config.toml
model = "self-supervised audio encoder (BEST-RQ)"
dataset = "single notes of musical instruments (NSynth)"
train_examples = 184686
n_mels = 64
hop_length = 160
input = "mfcc"
win_length = 512
codebook_size = 1024
mask_prob = 0.05
arch = "transformer"
norm = "layernorm"
norm_position = "pre"
hidden_act = "swiglu"
mlp_ratio = 4
head_dim = 32
fused_qkv = true
bias = "all"
qk_norm = true
parallel_block = false
inner_norm = false
subsampling = 4
layers = 6
width = 384
positions = "learned"
init = "orthogonal"
residual_init = "none"
optimizer = "soap"
beta2 = 0.95
learning_rate = 0.0017
beta1 = 0.95
shampoo_beta = 0.95
eps = 1e-08
precondition_frequency = 50
max_precond_dim = 1536
one_sided = false
adamw_lr_other_params = 0.0018
max_steps = 2800
batch_size = 64
epochs = 1.0
lr_schedule = "cosine"
final_lr_fraction = 0.05
warmup_steps = 280
weight_decay = 0.4
adamw_weight_decay_other_params = 0.01
Rows from block 2, named by matrix and row number. Rows with one number belong to one neuron. Each number is 500 + 25 x the weight over its row's rms, rounded and kept within 0 to 999. All counts start at 0. Numbers have three digits each. After the name is the row's rms in percent of the matrix's.
# gate: MLP gate (model.blocks.2.mlp.gate.weight, 1536x384), inputs 320-383
# fc1: MLP up (model.blocks.2.mlp.fc1.weight, 1536x384), inputs 320-383
# fc2: MLP down (model.blocks.2.mlp.fc2.weight, 384x1536, transposed), outputs 320-383
gate.1232 097:435524512531459485532522492515449493503479446467488444494493492494509492513469492518488494548499507509533508497490506481490526509513494495493505516500476520502471501488513459452465502439512552
gate.1233 098:511486498527486482506493520485480508496507518485495508465455501528506490488504487558497502496465459506515513525519510558502480532498555495471508494480475507488462468483528460450454503502510503
gate.1234 080:489483514526474508495490475547508514475535505524513462474468547537492512495511530536458515473487546519531507504527509539479462495495502466519498507516530526500482510498486499519506490504503459
gate.1235 077:504503455541519443465489503493523475498442491480527493485498542489480504481543456463486476541499507495504501473477508480511509478540505461502511492492559527484509485463485478513475551511480488
gate.1236 101:489507504507484536511534516524492506481502486491503525539490514491492546485488475468513472510462451502498477494504485498507506480481505516494487539554503528485483489499523474475469444512501516
gate.1237 111:487491477469464498480497512463487468471538472492498527521421464452524498484451469502507506506520476493545514515479497489507469516523505494469528507481480516506494523532538497443475512489515513
gate.1238 133:555507499509511501529504470469476441487521507493511503496488538429474484488511478528501478521508479515520482531462487519527522450542494497521472516460490509485496496475502507510498501523458487
gate.1239 123:568501509511519473521469481482536486503518510464477486500472504480453473482474511467500490508529509515519466521476471482500496521552486492468467483509498513512487519425460470517523504510502455
gate.1240 084:488518475476519458485524471508550527471492484530549466487524487506501529472522487502515549472466497525469487509494501487481480478514526496451482483513466458479532542447486498539437519487471477
gate.1241 098:536492485470482474493497463482485511499508498502443473496495523488521532485484513499498496515504515480487474530486524471494477538464518531462526495487540505484500517516518500499487534543546503
gate.1242 109:464516490487483501472528469464499486502487477477551515465479448529459524510476462500549529547475529528528457507499502499492499488505549531486481527501495480516486515519492508479503469500538489
gate.1243 096:482493507486494471486499517519490500507501473489498487486486505469507489476494508510477536565500445547461536482502505520524440497529505552469463484504478479512494513521452547508526462505497472
gate.1244 086:477530519480542486513465463484530477473530478510473444462538484484502492538545490474521526486480453462517545523528516484511528469494495500464473514542508525523580502495489471499500466508527509
gate.1245 099:508490510490481478531484523493518506536507496537470502509464504531509497500525556487492482478534487454544449494480522514485484530530506497493500454454508520513515518473533483491531551458550521
gate.1246 090:487493538494509534482458450494534527493508503518453487489523485529502484485486458484522491523532545543467455492480507493530466504544516485478488463501428501502491475500511483479500475498480554
gate.1247 090:508473486555457553423513519504484524536521503451494475533496505466535534493508497501517479541487498508527506519512490473536486501473525519533497507503504446491504507511470476493475521482502564
gate.1248 084:462489467490533486474507500494461471521544492492519516498509518519538508505499468497511465478493557506487467480491524481484511508528462513486545468507465509482530530546496483493488493517490442
gate.1249 089:466549512471469512503494515541523498502494500521470515508536496517485556486465513521499547517467487509499493475549482521514454499494452435498497545492532528495503456505524538514531470479516526
gate.1250 112:476489494495493509464496484555508503503584527466507476510492496531478462490508506489445468477502485504478484528523528490472483488527549476490526485560497476490477441484454534523532516494476514
gate.1251 086:473529476503512528513518486514482506455490492488515510520493498523471476450485518491473493477455514533489531515489497480510499534484491540551457502479549538535519465472503516458483526445474458
gate.1252 117:472471483485507470493535492542500483464544474518530486481507523503455495505463503516543456472506529498483557506449427518478504489505491453547504509478523474494489519510466485512511527535487498
gate.1253 087:453535483427490457501518518530505469516487503579518496497479496532515519485508502523519472482549455495448509441492513496498492491471526533483479473479477495502520469491502563503467496510472470
gate.1254 121:506517522530465475513519473511505503460436505522496493507485488511512483488497529496494489472493510472448497510489484525476509508481493495514416506496500538488497497516509439525521526513471453
gate.1255 091:509479489523482467476482490507479505548465509476514531489533489483492503496550474483487555491511490501460482523463493547476481485476505489555468484550515478481524499464514524503561492489508558
gate.1256 118:466524460472503500503511489509496510539525508474512541474483477440493476468538462475550551497495452470482496538507534485467520541541485497496523495488502451490538528478521501500459508544502460
gate.1257 100:511509502499529508461525471485530490498506528447475494499530508470505470550513448453482496561509480458545488481494501511508523501518477501505471538501512530496487514473540508488528495496502486
gate.1258 096:482489501503479529528477407549503488501559493498506507515492463508534505524483506519508500479478494494510513465524514516548532488475492475498495490534539526511457491526446541500508487522489518
gate.1259 126:550484480476508489482503499499463551459503465483528465459513486459529542465509485502524498543557480532520527494493495505518486479486528477530437522530463543528478485476491489525479550521528488
gate.1260 093:513504484512546502543472462500484476513527509460512531499519493509473461478489464533508494509528499503507551508537481493504482487477537501487521483541506520482472535444496541528503509488542495
gate.1261 079:498465487488543487490491563500510513504473471475485480484505469497486510489475519509516445495504458527485479513473469471533489451462473501469449446518494543535459505517526516500453515526478506
gate.1262 087:472427470478478486535497462511507523541460484513493479557534508494487468461528489480490491485523497500456493487569450517475521477500523479473492514454543513490488503472509485489493495494511478
gate.1263 122:533491512552453468527490521507538511535544485532476496501498540511475496491514473479497501499493513477517460480501472508518476490481513499507537493492499496491489532515490512494515469540532547
gate.1264 131:500498522510499507509464449540500493493513521541467553516515498469517535527471524517516464480474469550537443508476510502516539439464512497528524487510524548483527531491476496450487538504477495
gate.1265 132:491508499486530547486486532494512489477512538529503505517503489497469481475536490483505500525536555489508488542499452478506477530469529526496533512498515478497513521489464481545474541495481495
gate.1266 121:549507527489508492501455507523519508485507504485470529535500505525483477522452487484482474525501515510479491468470500503497525529509492517437481484505513526495471522484483447516501478478509500
gate.1267 089:529485469487496457493480456433543509498547481498506510484530523482513520544494482465522468508500478521506514547489444495469470493491526464503526474533471466496525447513498510522482470506497515
gate.1268 113:514485552502496495556482457481479480518527501491485535471509507527518502470524501459496497514502495498537478524520462542526519504469525513532482459497485510510498555447501523445483516517466500
gate.1269 091:512457501485522506470443485536493476457481537520512518483495480569506465485537484494487507528509481472523505524485494491499540530521495528488499469490478476487505519505498525477478511478489485
gate.1270 084:471500497524499480503508495563528465525473525462470494535534516462486491463453454488528495481478478492510525521482478487480503468473511513523470488543496549518467528483454538483519455486514505
gate.1271 124:457501552505486522491490499488543515511476508481544502506494494516487508501486496506458520513507494504466506506462451484497510485489527500479519550481475521481509468496512479523489522543511489
gate.1272 109:513438462509484531492500502521481539509484508479491525508513494514479518523526444532466513522491462491496496475489530535500476511505473503497506550512483504506503543499537491488464501537498542
gate.1273 076:555531515440450471499516440494499448485483490494464553493451529514514506473502504506474484497508483477507488521523500523504458508494495460517497462474494523499504506505452489500506550532516538
gate.1274 097:525496488494498482478516533521462477502519455532499475459495504524504537554507492496470522498499512504516504464518534499463511523494519494482530514518551521476546494502492498510526490485451509
gate.1275 078:536511531528489460496553537513483510520455497506474487509532464460518540507473470541505460489502503484528465480499480484510502521507496496536522479495479507484519510475461474490537528516522469
gate.1276 083:509500505523507493493472511528503528559474484496498482480485479521482546513488482500529480560496470483525489502515498530459476493505512469430570514485490484493465536478491565543487496480572482
gate.1277 113:504482482470475485475508498529524514522497510451510502568531471462544517524483516495517540481546471491474503492531500514550554507474510524477482534485476477474501483521493496508502498512501457
gate.1278 077:494467504500571485508521457476494469465474485512472509499474465478494512506521446515485511455499521480491493497479506465501489471505518537492500508524521483451502476506524505540559461485500521
gate.1279 102:497508482479485503514505494483526494486505448487498496497441538496471503489488492499499515508491492523536500524521478502474517507492469493481444488474512481479501507448483515476499466465448466
gate.1280 091:496493483506506530486468469499495506496516499518530479528489476488481470475511508523497494495474516484477510575480517504515519482529467502495541542472477508459518523525483500464512525493468516
gate.1281 100:524521449452507528482530494515519483524513524430504537535473505480488511473484506502490468478482519549509487530540480484482480525511532471496499503524521536515461462533475509467489499497527477
gate.1282 094:497542553521462446456517492519513513461514525501516505468477476505499526489462459515508508524498520505481521531487565498498504498463493499564533475484461524516513497511450545498537492519521506
gate.1283 086:513506530501484488578492488508490472505470490504486471518492529461523455492466484470484511459487477500486501480489489467532517560498506471507492449486524518521486487505513466511525499498491504
gate.1284 071:478522457484493500492467497468468470491488510525510493526495509521473501512478515504500503495508528473478511521501516500486455525494448490488524492495533477543482463507455507465528505465519492
gate.1285 110:496504506527452482486543515507550525545472453501479497480472510514468462505483499491507470502502466443515533540505502432464534490543486495494509519477454510533450531488514500527515504484474497
gate.1286 098:518473517495515465473493509528548495505492454460521508506496497484492522502488468506464543530509491523486549508502460451496506511515550478497519500527506496508527501491492469525492473476508493
gate.1287 097:496483481476493489487489498484469468469518521477476524523509498543453506497484500481527488484514485475458526526489524456465508493509510478516514504473525492512471516514504448502515499548531510
gate.1288 099:568506499481527474460502506512498464504474509502519555487484510491508508537490519511523476497477525533507488527514528484476531472494495545501490520478524501491487520471508516529488490489544503
gate.1289 125:550521480508497511537506524510498516530513522485470496515467470509492518497518522502511465496456487494452494511509514462528474548489555500480483473487532476460511499448530476518533457492493506
gate.1290 116:515458501527494524516544473503499523512509470467481515496500517442483477479470486537466451515510524518457501508436544479481479521471491499494480482504464510510497503511532497459465508514508490
gate.1291 081:531529505485532485492541484544515452492530480483488486487493464502544508488527484519500483520478458465519480466491485527528517469463554490463474433477545501542496490490520483515513545485516506
gate.1292 100:504504501492507487533516491512521505466500495555481504507482497512502460489488530485463569489465474513461471516469523509524498512523498526484534486512479511488504531505505488519441486518536487
gate.1293 084:527490495452512473507491503485511526515513459446436447479528506536512493486490459495523521512501499478513509486528521444520471540473471497511474532538512497520479515485467522477489523512497496
gate.1294 144:528454490470481471542511483505533490496481544417495483500510490505491516485459466470515482560536535464493502459484559495467488458505483476498496521468524492548498559499484543483501535498510486
fc1.1232 103:463470499543481485565471495547511492503509470486486482540508487482486488495523509543540466511511514465525503465500482468518551483503491510449504505520481520510449490494467530509480498506479472
fc1.1233 096:489530510492526490481482497494478498519498531516469503519496504513525486481493497528493512532507534520490480503508497497505483517520489513485499443528506482503516496513466502504547460528518518
fc1.1234 083:480461491505482480492508497488488524469471502511491496476473504453483526539523530556540495538501456479489469473478501519488486527504499505501510527514492464446491527479536488452536514542452508
fc1.1235 082:449525479504477485490510503479494463483478533460477507566480500521486508468478503491498538523501495520530483529469514439496480476453524474540519498476446471475544494497538475501510547492517521
fc1.1236 097:502539495490530528546509501506468494503503459499520493452537517504504497494539498525494546500486551477527486454503515485456506495499577494512552529507520469523517484511523498530487513496492546
fc1.1237 109:514488492503481505521540503514526514482535482508490517520499569519488514522523475490516506524474520519511447518473471465467530523512520539511445526504517509545487486485518506496484523491498500
fc1.1238 132:477528490505492518491522485511514529517536493516472474552502456526529478511533472530481508508474528561491489500514485497516546524492503513488548493459527497496491508457474464506453501482507431
fc1.1239 117:510479492512523528514549458495496497527528497501516535512508458483547483494556534513525490472563504509490450475492469497512497500541491505471514489518471518482510436445458516473440487514463536
fc1.1240 083:544504455484523506550487487474486497515509467455505498521485485499449483522501507501551545519494527536463521519479563496479476453480490475529509484457483501527541517491533487459507497469455479
fc1.1241 100:511523523499486491526484486495516513472537504469537563475505536493509469562484496506509488451498535498517499558478511465489494542518513567561489509498518510549474499477546443479491505524490487
fc1.1242 102:504460492524521476461518513502479467542461535522529511516513499470506472506454499481526516471518532535501497479457491527462491559488499541507497501525514443541524480459525479528516546493519522
fc1.1243 094:468496506500498493488517466468510481521502501529458511502460451498449510517496504542497491481506462478480517535510480469471503474498484515496506514511531521493511473506467504531533482536513518
fc1.1244 084:466500508537504511477487517500532499533528558506509467473487477534524535526501517516536494538523495527511479472475469434495499496460499569525433471528485512520539480506530442507468547551474498
fc1.1245 099:467519501485468456499486471523523475513525527506515529463513521509531537479528477520507494508517498451537493500515488452492531503530488519494511500478477515446471515509494547497478491503501498
fc1.1246 083:487482562475508506516496450472539494469505507534539533548486483508509499514471488507548493516543541451512480502530494480507524487482546497470489537450493561485499517483495495487458504470500515
fc1.1247 092:493508501462494503554511482528476486533516496521522462577555495510530518526537476493499524524477474517489485535459501576489483493458495505494503513480488495487509520508501511527507480522497496
fc1.1248 091:512482475519495455530497550495490496522568475521516492511504490498511536457490528504534490498496551522487475458495456492498515457492472481473496465515471527487497529488517524487519460458502476
fc1.1249 089:466497464535459511549546518511518500514470461549513502503496494505501524476497470472499536483520532467516536555552507486522500506509515485491464523472538526433487495485477455508528510531518495
fc1.1250 106:515454509506539526451528513499515491494480509482502524520504570514489531508496545544489503493510497479513516457505477498509524518549468525518454520470466507513478493456538504478490463459510474
fc1.1251 083:475514500446533446515488583467529430511508504495496492485457491505453506519508527533505521530506514512530507506473487523490518505493501472491523511496485530486479484484506450506498453462495522
fc1.1252 109:513515524530477508511473541498478499519482514490474463532490516492479520473514495498498495478489485531466463478537470469500547491484487506486459468508485519494498480485478489484518515512502460
fc1.1253 085:517488484532500488554518523478503470485501495485480509489466491491515520460472488486488479482532471515472496433481538471522540500466506474465514490442506455517536496486511497521482524499482526
fc1.1254 111:493468499521511467490527515508508494480454467490488519516511548499502477531539487549522472491506512493440488511483528532502503497524499493504469524512524506510524503499494465514484520554464533
fc1.1255 099:501530516521503528506510491489479499535514521487439538470546523464514507445504512500437478471503522534515505516544526524535518469509479486486511509501488520503503491549507512532486474540508502
fc1.1256 116:492540488496493527512512521515474483503448490534501517484514466494487483516524493518494481521522501502440525492506492456483458485493481526447528486500468497481517497518487499529528490511473496
fc1.1257 104:552482490511504492523521563486472477503502510483494469513491563522529529502508475517515508525541528512462499479488482525487508467515497523498558511499488531528484524499484497540468526474510500
fc1.1258 098:493475486483509468482555504470497472460499508503430520525506491480501515477490507475506476516515493540495515505517479474488435506495461481505482474462477456506509516491488476550513538543488530
fc1.1259 119:471509510507494487497493510491510468475490547516523492501559520528503494496502487507508477495523560499478483482525474490440499502492447490464526463523521503540471464478508490450525525530497522
fc1.1260 092:500486469478528504593476464514515489518468493519491569437499479495485458514511481520537482512528533498534528482544466512507498518510565529490489496541482502474470496478487540500541513545524471
fc1.1261 081:487499535521497496484538533473486493511486469519511533481537446482514530497492515482438502502516503480570480484521525511506503533485506506507509513506474459533495499484541495489547509508504495
fc1.1262 085:503441549502517464502440472517488486511502543474496529502492518531515495485475463520537511510494518470482526511440461478507527491498497496521514483497510476475549507487524476519505497495441474
fc1.1263 109:487509508473513475486492483531552473525532486489485533521467467464529535532496528489482484504486487482473509504490471487512505492495500486513450491519502497495526498483513527481468520482457460
fc1.1264 125:529473491513468505478505504490489487523457517525470491472465479524516474546530497542527514558506505512490580454487474520541475527509506515498501534556470467525513498515508479504511508472507516
fc1.1265 132:478456492488507554484495523514490529487479536479480515511525523532458468457543478512524472484483553492543538487492496526481458529503518497472512486443511477432471484505509462527485472506473448
fc1.1266 122:547529520508470490523488486477499492535471493498529518472484495542512490464498493503513483521518502522482523526529546460492486558511498516467520476499476504495490498515488482501493507541505524
fc1.1267 090:525516458479496475536485520478550510538562516522467470544515523454541497526527494492530462516502498537481493540535443491486489481537521478526541467507440474524508491502550473525476417497471490
fc1.1268 111:518494481507483489484498517541458488506505499477485544544533489521496550501506492519493515503507520497510499444463496503482485479463524466484529524486515498492499506516536488487520496522489476
fc1.1269 094:454468546506502528455504472481538503514481463524531476528542497506471506477483477479500510501497548512478531495471459528476540514453462489540507502537504483481551504479500466497519475422496473
fc1.1270 083:479487508514489490443515485481500448484510490466491534474490486553492445494499517499510517489510515482487563494502501515509511506497505521463491521474464509531506499521508489515518472532486464
fc1.1271 132:499502486456510497494486487499453451492508500515488524465460505517507516533475516494514471488476471503505549495501482497507466459522461477526516509487494477497534509512459489528503457509469486
fc1.1272 106:479486508484469501483477496515480498479471524457515516495546540484523519500504476459468528501514515519449470465474489488509549477470518473483488511502535478524528503504499520527499481527518427
fc1.1273 071:457497458534506519509509512432501497512520475516491443522501476522536463507474539497497514526523461513496496490482507516504501534483536525500508525500477458455475512514518519480453516507489479
fc1.1274 098:481456493506512514502494513480506458527503492475489498491457505538524459544544489522522439542499500518516487557512452492469499476503500457493464517497506467462482438497474479483523560477509489
fc1.1275 078:492497525504452541501516454510492515505466506503510456502522486526504520506470519467493488489512483511553542485562521518522520515519486503531520519544487538478513464484534479483488507507538487
fc1.1276 085:494480490459496515503524469483444525514510510487517533526494514474506526523540462453503523478525540491534499478543493434500481521543476585511505452518504527491523513484488501529470500480502514
fc1.1277 112:495499484493515508494509509522533544496480509502546501468532514484473489500489510520488460485489538516473491468501445491530532523507508543506498501486476479495465498508518501480495513482511508
fc1.1278 089:496502515485507525501502497459500526562543486513473493465500516507506489530487505442500520523494492525472518482513471507527480507500514495512507548496505470538504507517481507495492519501474460
fc1.1279 093:509497520463531520479489483505496441481494506485478485477509483476484497533487501491496463506554513544474460513539515529508509494511487504487476560508518498523545505494507555478505485438521500
fc1.1280 084:529473523494523510526475505452503497528510550537515544528497495475532503482507513477545513480507540531497465506489525494505467538468500472473490503546494506471498518483547480456503509533497505
fc1.1281 097:498495518498494488491444502478482500463484478528515519465522510545536492504518491513497492455506478459494501504503508494464463501527474482482514504482513493509531516547512492545524528477472487
fc1.1282 094:492503456513481493512488488502478516463504534504455479520525522501533550548519488479532495484475550504469497501508509540507546485487498489515502500483504508504495487467459538513505512502532491
fc1.1283 087:495519516499487462491509505494512488485520500479527510499479512508464510538507454473490498541479487509493563495512496483468472509521494510513491530509480467541541515483527480504501535479482516
fc1.1284 070:528494537473491534482539534471499481471500532524533520495523503476519494495474502457470527485493483448507469525503483493463507534449488495533490512459512489518503543462546488507470540487538514
fc1.1285 102:510457460479499535464481521466583480489488487539523535530478497484496518501531483536517463482506485480481542527479489518452510462494471455491543526503495508526493513507464500509513489490508503
fc1.1286 101:527500488458502466527500465501500520499504479458486481506439479497494472494495517500509497488486488535477464486519479498520471500521478475500550500443487505481487533496530534524529458493491517
fc1.1287 102:524506496521479504486484529465489456483484517486478492515454538480510495505482458521489501498511469501542479503482525465513501506532480525482477466525449504521532465462530499458453487453485539
fc1.1288 092:484476492526491530501450494436467522516521500517524511491492506490507541474474505516479506528483483551520499489514484494498483523473504512485434527533466482529526465536488513472469492486468451
fc1.1289 121:457482531516515487479493520498500497500490477513529481534509533492509457493488499548500536479508509500521492523489467505476526475540469534514519513478485487487489506532493504484493531526509472
fc1.1290 112:511506549532508501480524471519489512541529498466492487507481504455506491497514487490498481470519507472456518523502461498526508466484492484503467508461450545554528492521511514465480483510551494
fc1.1291 084:495468497520518521469503480465493475527510467493559506543514478463458493476529494515524502527481485460508516512530502501483511453495498494512495488538502558524488533486484531522503459504504478
fc1.1292 099:494509522532461508488516542488521507456516518537497526491452530494494485485464471479516527510476472498530480507477500482491515475485507496488522475509474505420509492515482494512483536481537482
fc1.1293 085:526469501521538478522476501494486471514470480523484487511548503506519506507464521472514514493525501498540499500440455486537530497528462520486498495512519522457485501481521519503470472500471511
fc1.1294 140:516530487532535502512496466471519530492506518503486551478493507543512484532506471526455522525494423519474480482524514501461534512495502482524531512515512474520481463502550469493509527570478487
fc2.1232 100:511501513495537469522489506509490523500487485465471491490489490500524528517484518525480517539479493497464453477496506492495482475472558461520504510498494505488520490530487488509483482469477499
fc2.1233 097:486524518538508533491485485504535461524544486503494512490463461475474500480499484497505534521501474503522492518521510465464503533510528488522513502503494490516505458525469526507504527464517489
fc2.1234 080:442538499518515515453482518488501502486513474509512483530537529516495485518506502499493465517521507488514504473459456554465541484479564493474509496512498473550511534531491528514507494486481460
fc2.1235 085:479510514488517530500486485550473493471485545472516527514489502480523507478492468496535522559479476485488552458489506520535469480475495490504495535467488487497498511526540489477467535501518552
fc2.1236 098:510485502487487515492509484523480539533528532515488490572477540516509500532505511520484506503499509545534511506538479458484498473469526535498465456489501530505509529509515479451506474526526509
fc2.1237 110:473469470483476538491558486494491504508489476507506554539510502481527520474503529490502527506470489496514481510485553472489502531495540448520477468525513513504536538438483496502493438513481449
fc2.1238 120:485515495487498503512433539524492525511529481482511509525489509518515456498551509481484481481473458500486458507489490478520541502468504488551514472515533452502496483546501486487551497461509518
fc2.1239 125:522506473480484493498501543487550528488518532474532523515505497499512467473514523503502534550466479539428496486475483504491512519531488512551468520479535492516454487529484494461485442539459434
fc2.1240 083:508519484465509518464463511521522503503527495537509520495508492536447460519498529528523465479488445492478504480497466491490536505504495485482468531505487519545484528529499511511538489517527501
fc2.1241 099:522468512511487459457534483472434512487490482519486490473501518508488510475447510470467501516536552535480524519449474466511482466459537513567504484462492487536517468523548529498486497486503486
fc2.1242 110:521446535509472487524470530471524519495508512447509517492490514502501523478493494519537481512506459504543497520496470492542495477500503463491496524481499526456509495495511497469523497528543504
fc2.1243 098:479482464460492484507535490518472474538448473490519502484462490529442507511508506497518477466526439502510484487493505494495503500537453481481472532462507458478529489467477492496444497526486503
fc2.1244 084:467504533449509510521469525522546530507523534458442496449520486442496502553524547529512506502497485516535510528513486467534515502489454461498467552542460503513513526562491536507496530501519518
fc2.1245 097:478484476530511511471487511504495564552541514497511494511565493479513456463474515503509518533478523543453519483491519480493516473479467497538493523469474494492528461544502487486488491555449499
fc2.1246 092:523515448556514526530479522489513517513515504479512538541520503474534460500535497527477517476471489465509528507474513489520517507500477505457523496519493473532521511503529478468506520478527507
fc2.1247 090:502537484452470510491514507500473507551511491509547490570503513482474511527506467510505506539489519486518493480527458463491503463482470504527479540470482489521477516512484530502459460486495492
fc2.1248 090:469480506503521545474452514495519510471491507507472519433525497531516468503473505531519491506485541514527507519515489510497513529478468475481542505476474549480462453507504529472490507506505509
fc2.1249 086:502473525559478542487515517534504499511518458492489473497494506445511487492529517538479460484510511537508459451504483453520516525482500497526504460495519451512484480515506488516534485487461536
fc2.1250 114:489494496531487505496520508439557576515500514510521478502492535535513504478460508486456506509472485482495462466504508470506501474523492506458517503522556476474525500503521473516509464501508526
fc2.1251 083:459487476515446489453499510476491461531560544516526472518516495501431433481480475485478510496531478488516491524473553519495509485492480485516521536532521507494473500516480483468499512523456484
fc2.1252 113:516493447490511474479518510504525506510486455499472462449508488513507488504484495459482542520488492495509482510528493508509489523457548472498521459512495500492503497454529518535457491459484494
fc2.1253 091:527472473485522500490492468496491512530562507528512534489461513514512464485500478482527529487519505498454523529477534493500543487479501552495468544494499533505515529514531527449429534534514490
fc2.1254 119:474474504542548444520514469497498521499510539505486521463464511501500483468473536476482482539553502506510469522494498457503493509476491499480513525529484508518505476443449520504456492467515476
fc2.1255 092:474517496514535547497503517444482522479481501510542474497500512506435474509479490488499475516510490508483438522457453583524520523503519486492490412503479511504465530484527473481477512510483488
fc2.1256 119:537488470499472458547510515501491480500549477517456517499511546521491494539468470510474499489466488535520478497490508479495480552467485490515501500510494502443512505519475501556507484475500508
fc2.1257 100:522497442483544497467497510487508490529478470470513469492571460527526510559526466522526544522494477485505517506506499461521490524483498487507504497503466460553520504485487468507524466529452489
fc2.1258 100:488484553485504516550515489506505530482470476521507530494521483562518460493461520501473496478500514508542514479486496494506472448477507478530486476495484486486479521489571497482469503464501463
fc2.1259 113:477486525507462487497483491507512502495493511482500469494510551527533516509521504501517519533495502545497536522505522488423500506494503520459572477500481500507481482457495505435506494518535480
fc2.1260 103:500509512513473485519482478529499512531487495476486522537451497509478507535479508493513504511560512452563513481518498532476490510444482494529517514527563536512498542497522506531486494509470488
fc2.1261 085:487488469525517478483518493498525485538460488483487511493530493505497481467486490498507488493516500449494471495500484532503521495490511519496473480508546499514504492493500530491512489509455478
fc2.1262 087:476538505494492499476489500475530507500486492507488486516473485484530532516502495508479479502475559524457504486490488543565477512529528466492515492525520516504502457458527471505523488478485485
fc2.1263 114:480500513519447527479517549506536500471504529494509490498479502468541467475505434490533505550477496516453459528471516492495501530484529467537486503506508493571480533499500521531505482492500518
fc2.1264 121:527499472486513498438500479491489514524516481541504518543455506495521502506484502470507502510485490516521487478504482557454493487460549468524499449514548508498477466522525513518506509494498496
fc2.1265 123:504488505482505446520536454504522499480569482456468498519507485518524482486507496521465448529509540484460532531460494482533501467514524545519556517532513496509493507508512517464502507525512478
fc2.1266 116:505495493487513530518487515478517480510538507475482503478520501461497505516480460485536496463526498528498490492485480531493521511482477477484475503488453542509504546535504519455478560518454523
fc2.1267 092:516534491508506504474492512520509534473487530473505520480465513540467439475538498518510510520555511502536491512497471520472526508481475503561494504459504504494478490502530543523568505505465535
fc2.1268 108:463491467513513473529516484527519519478474534491494484494498505473530516506479502512494478456505522487521467504497487510542524529490507478498473465520497484513484467502506503476573470496475505
fc2.1269 087:497513494491512485473517494513519545513512511492497508492527504530500470530466497474508513552501503523448505509497484498535538480469501449493501460521516521533502471513529482516520454572496492
fc2.1270 085:467512525521493540470498471488513445540513467507504536489469541527486474482502474473480504502465487541518492510555503515496503488517508501544487532498447499523496514509470489434540469509516506
fc2.1271 114:512508476493512458482456497507528501492500540501487483524531494505529529503524519578521504496506489499532490437496507494518514506493432463493504536503480530483513513526500499515446533494504532
fc2.1272 109:518489529451538468437512526512500466493477523533474447514499512546500530493526498496513506519459523493558527523484449513435484488461534485485484494510525539497504457429519506524522462519500492
fc2.1273 075:525438527482480533501477498535480465427486463506505485494461509435456514475520531553479522518533466478493422524500514522490528460450546493508478521477505510480486540492562499516487493526472499
fc2.1274 107:547504481482433510532498506517482459499491490502474532513549515504497533513480495485516558526505528479519457447502511488466493510506496506516471503494496529491465534466461521550521530491515484
fc2.1275 079:518551560509469512542516517504535491497480463527525528529528493510501507525493516537460577462498511490483497471476527486509505507488474457541523498470491512487549501507489442532509499501445495
fc2.1276 084:542483504513472446519520537507518456473521482460524462501520502507506478483539520539508456503474487456484507479537520500486475493494469467451538506519511493527495470495494505422494530463554462
fc2.1277 108:482486488492492502525486502506460492465545500521468503500471508476512520494496484567548507516519511502519529464495516483490488515511455496498479517497497516501496486501510505501533557481508506
fc2.1278 088:456480489547522503513506487504483485490467537464453548474517507507515472461495508515527497514498483496473502496515503473476512479454459529500506491482544549505530512531504507494504489453495520
fc2.1279 091:482496499527501495517496509490477525516575465511485496482543485498456506530500484530483520478534489484481490552507524510480531502507511471530468466470470525517500526484512483509505520521524486
fc2.1280 085:503508490514467534482519447504473511542522490487519497520540473511532511491519518480538521476523523532528525504506506537504473495545495477510476458478494471486512554541466506491530491484485516
fc2.1281 105:518520533505484511512542510497493469503517494523499517505469507489497480474510504461503490493483500520508528496471476518498452486531465521494530549537499490503489495529458465464499527485460504
fc2.1282 096:462475465502495458485486509493497528508496515534535548455471505486508502494502562522501480512491475530473517487515456495443464472510508503488449444514512521492489477520518508497527497483499530
fc2.1283 084:444497438495479513540493483475521519539473460534487521477515487541480517506490533465523469499459472471500481467521476513500487547521522520452497475491500550465507521441524510479494481516494517
fc2.1284 066:517509533491484530433497480525489506541494455500474501506546493480493518504509473510549463544530490490538522511466497501551489490477491475504506496524508477492491506511510464503473484534517470
fc2.1285 109:465524515520523471472470490469500489513476490530549487507513497521497488522472485463539468464475506503483486435518499478517531502492470516507503495481484463500500527487502457522460503487518473
fc2.1286 104:501551528513542526495483527469524517482532467477516506542488492488478463498498500522456460536534520528528500480534491505476523522498536494555476495488474494537489531506504519510498503492520484
fc2.1287 103:473524506484484478482519478470489510487513450512471487421520547469500516483535533500502507499518513465495514519499508489504532510514494488514490492506537504521492525477516463511480507422493475
fc2.1288 105:490537538527486514474513460486541545530533462430491488508515516482508526458506511475484530511482485529513536539535445437478557491501486531463479518534470449505456480500523494484478470491529497
fc2.1289 113:522476476507537516462458513487476546526522459523507480521475489484483553469507494496462552496482543512528527440469504533484491520513522504531525497468515469479506530500491500494527528481487502
fc2.1290 115:462526514474464519483516493543523507484505495504490530495543524568483521513487491537510497492501516487459533514491533489491516483462477455473489483484448520530495522531501497474481502507523479
fc2.1291 085:481537511534490486498506494479501480472440460503460519501480468510546492496530481512475494495487515490469520522438505478546515535515533432503458491502460535532489509486515442490484512482462489
fc2.1292 103:509476515470427506453485510465499481514492517502486516479496462444496541484514546494467502499559476504472538537492519516511514456505536476533505497513505494466471491513502499515505461500473489
fc2.1293 083:487514488487493514512493494500508560481513507470479540463502491483507476513501492519541518498537492505527466501516491485493509504519487494474519509506504511527495479513483512477503476527521536
fc2.1294 135:478512507421511507521484510527466498509489529501486480483478483504522495473499500459598458509511525545496483497523496493500467502517512467510507515511500503473494495480441565498505510501500506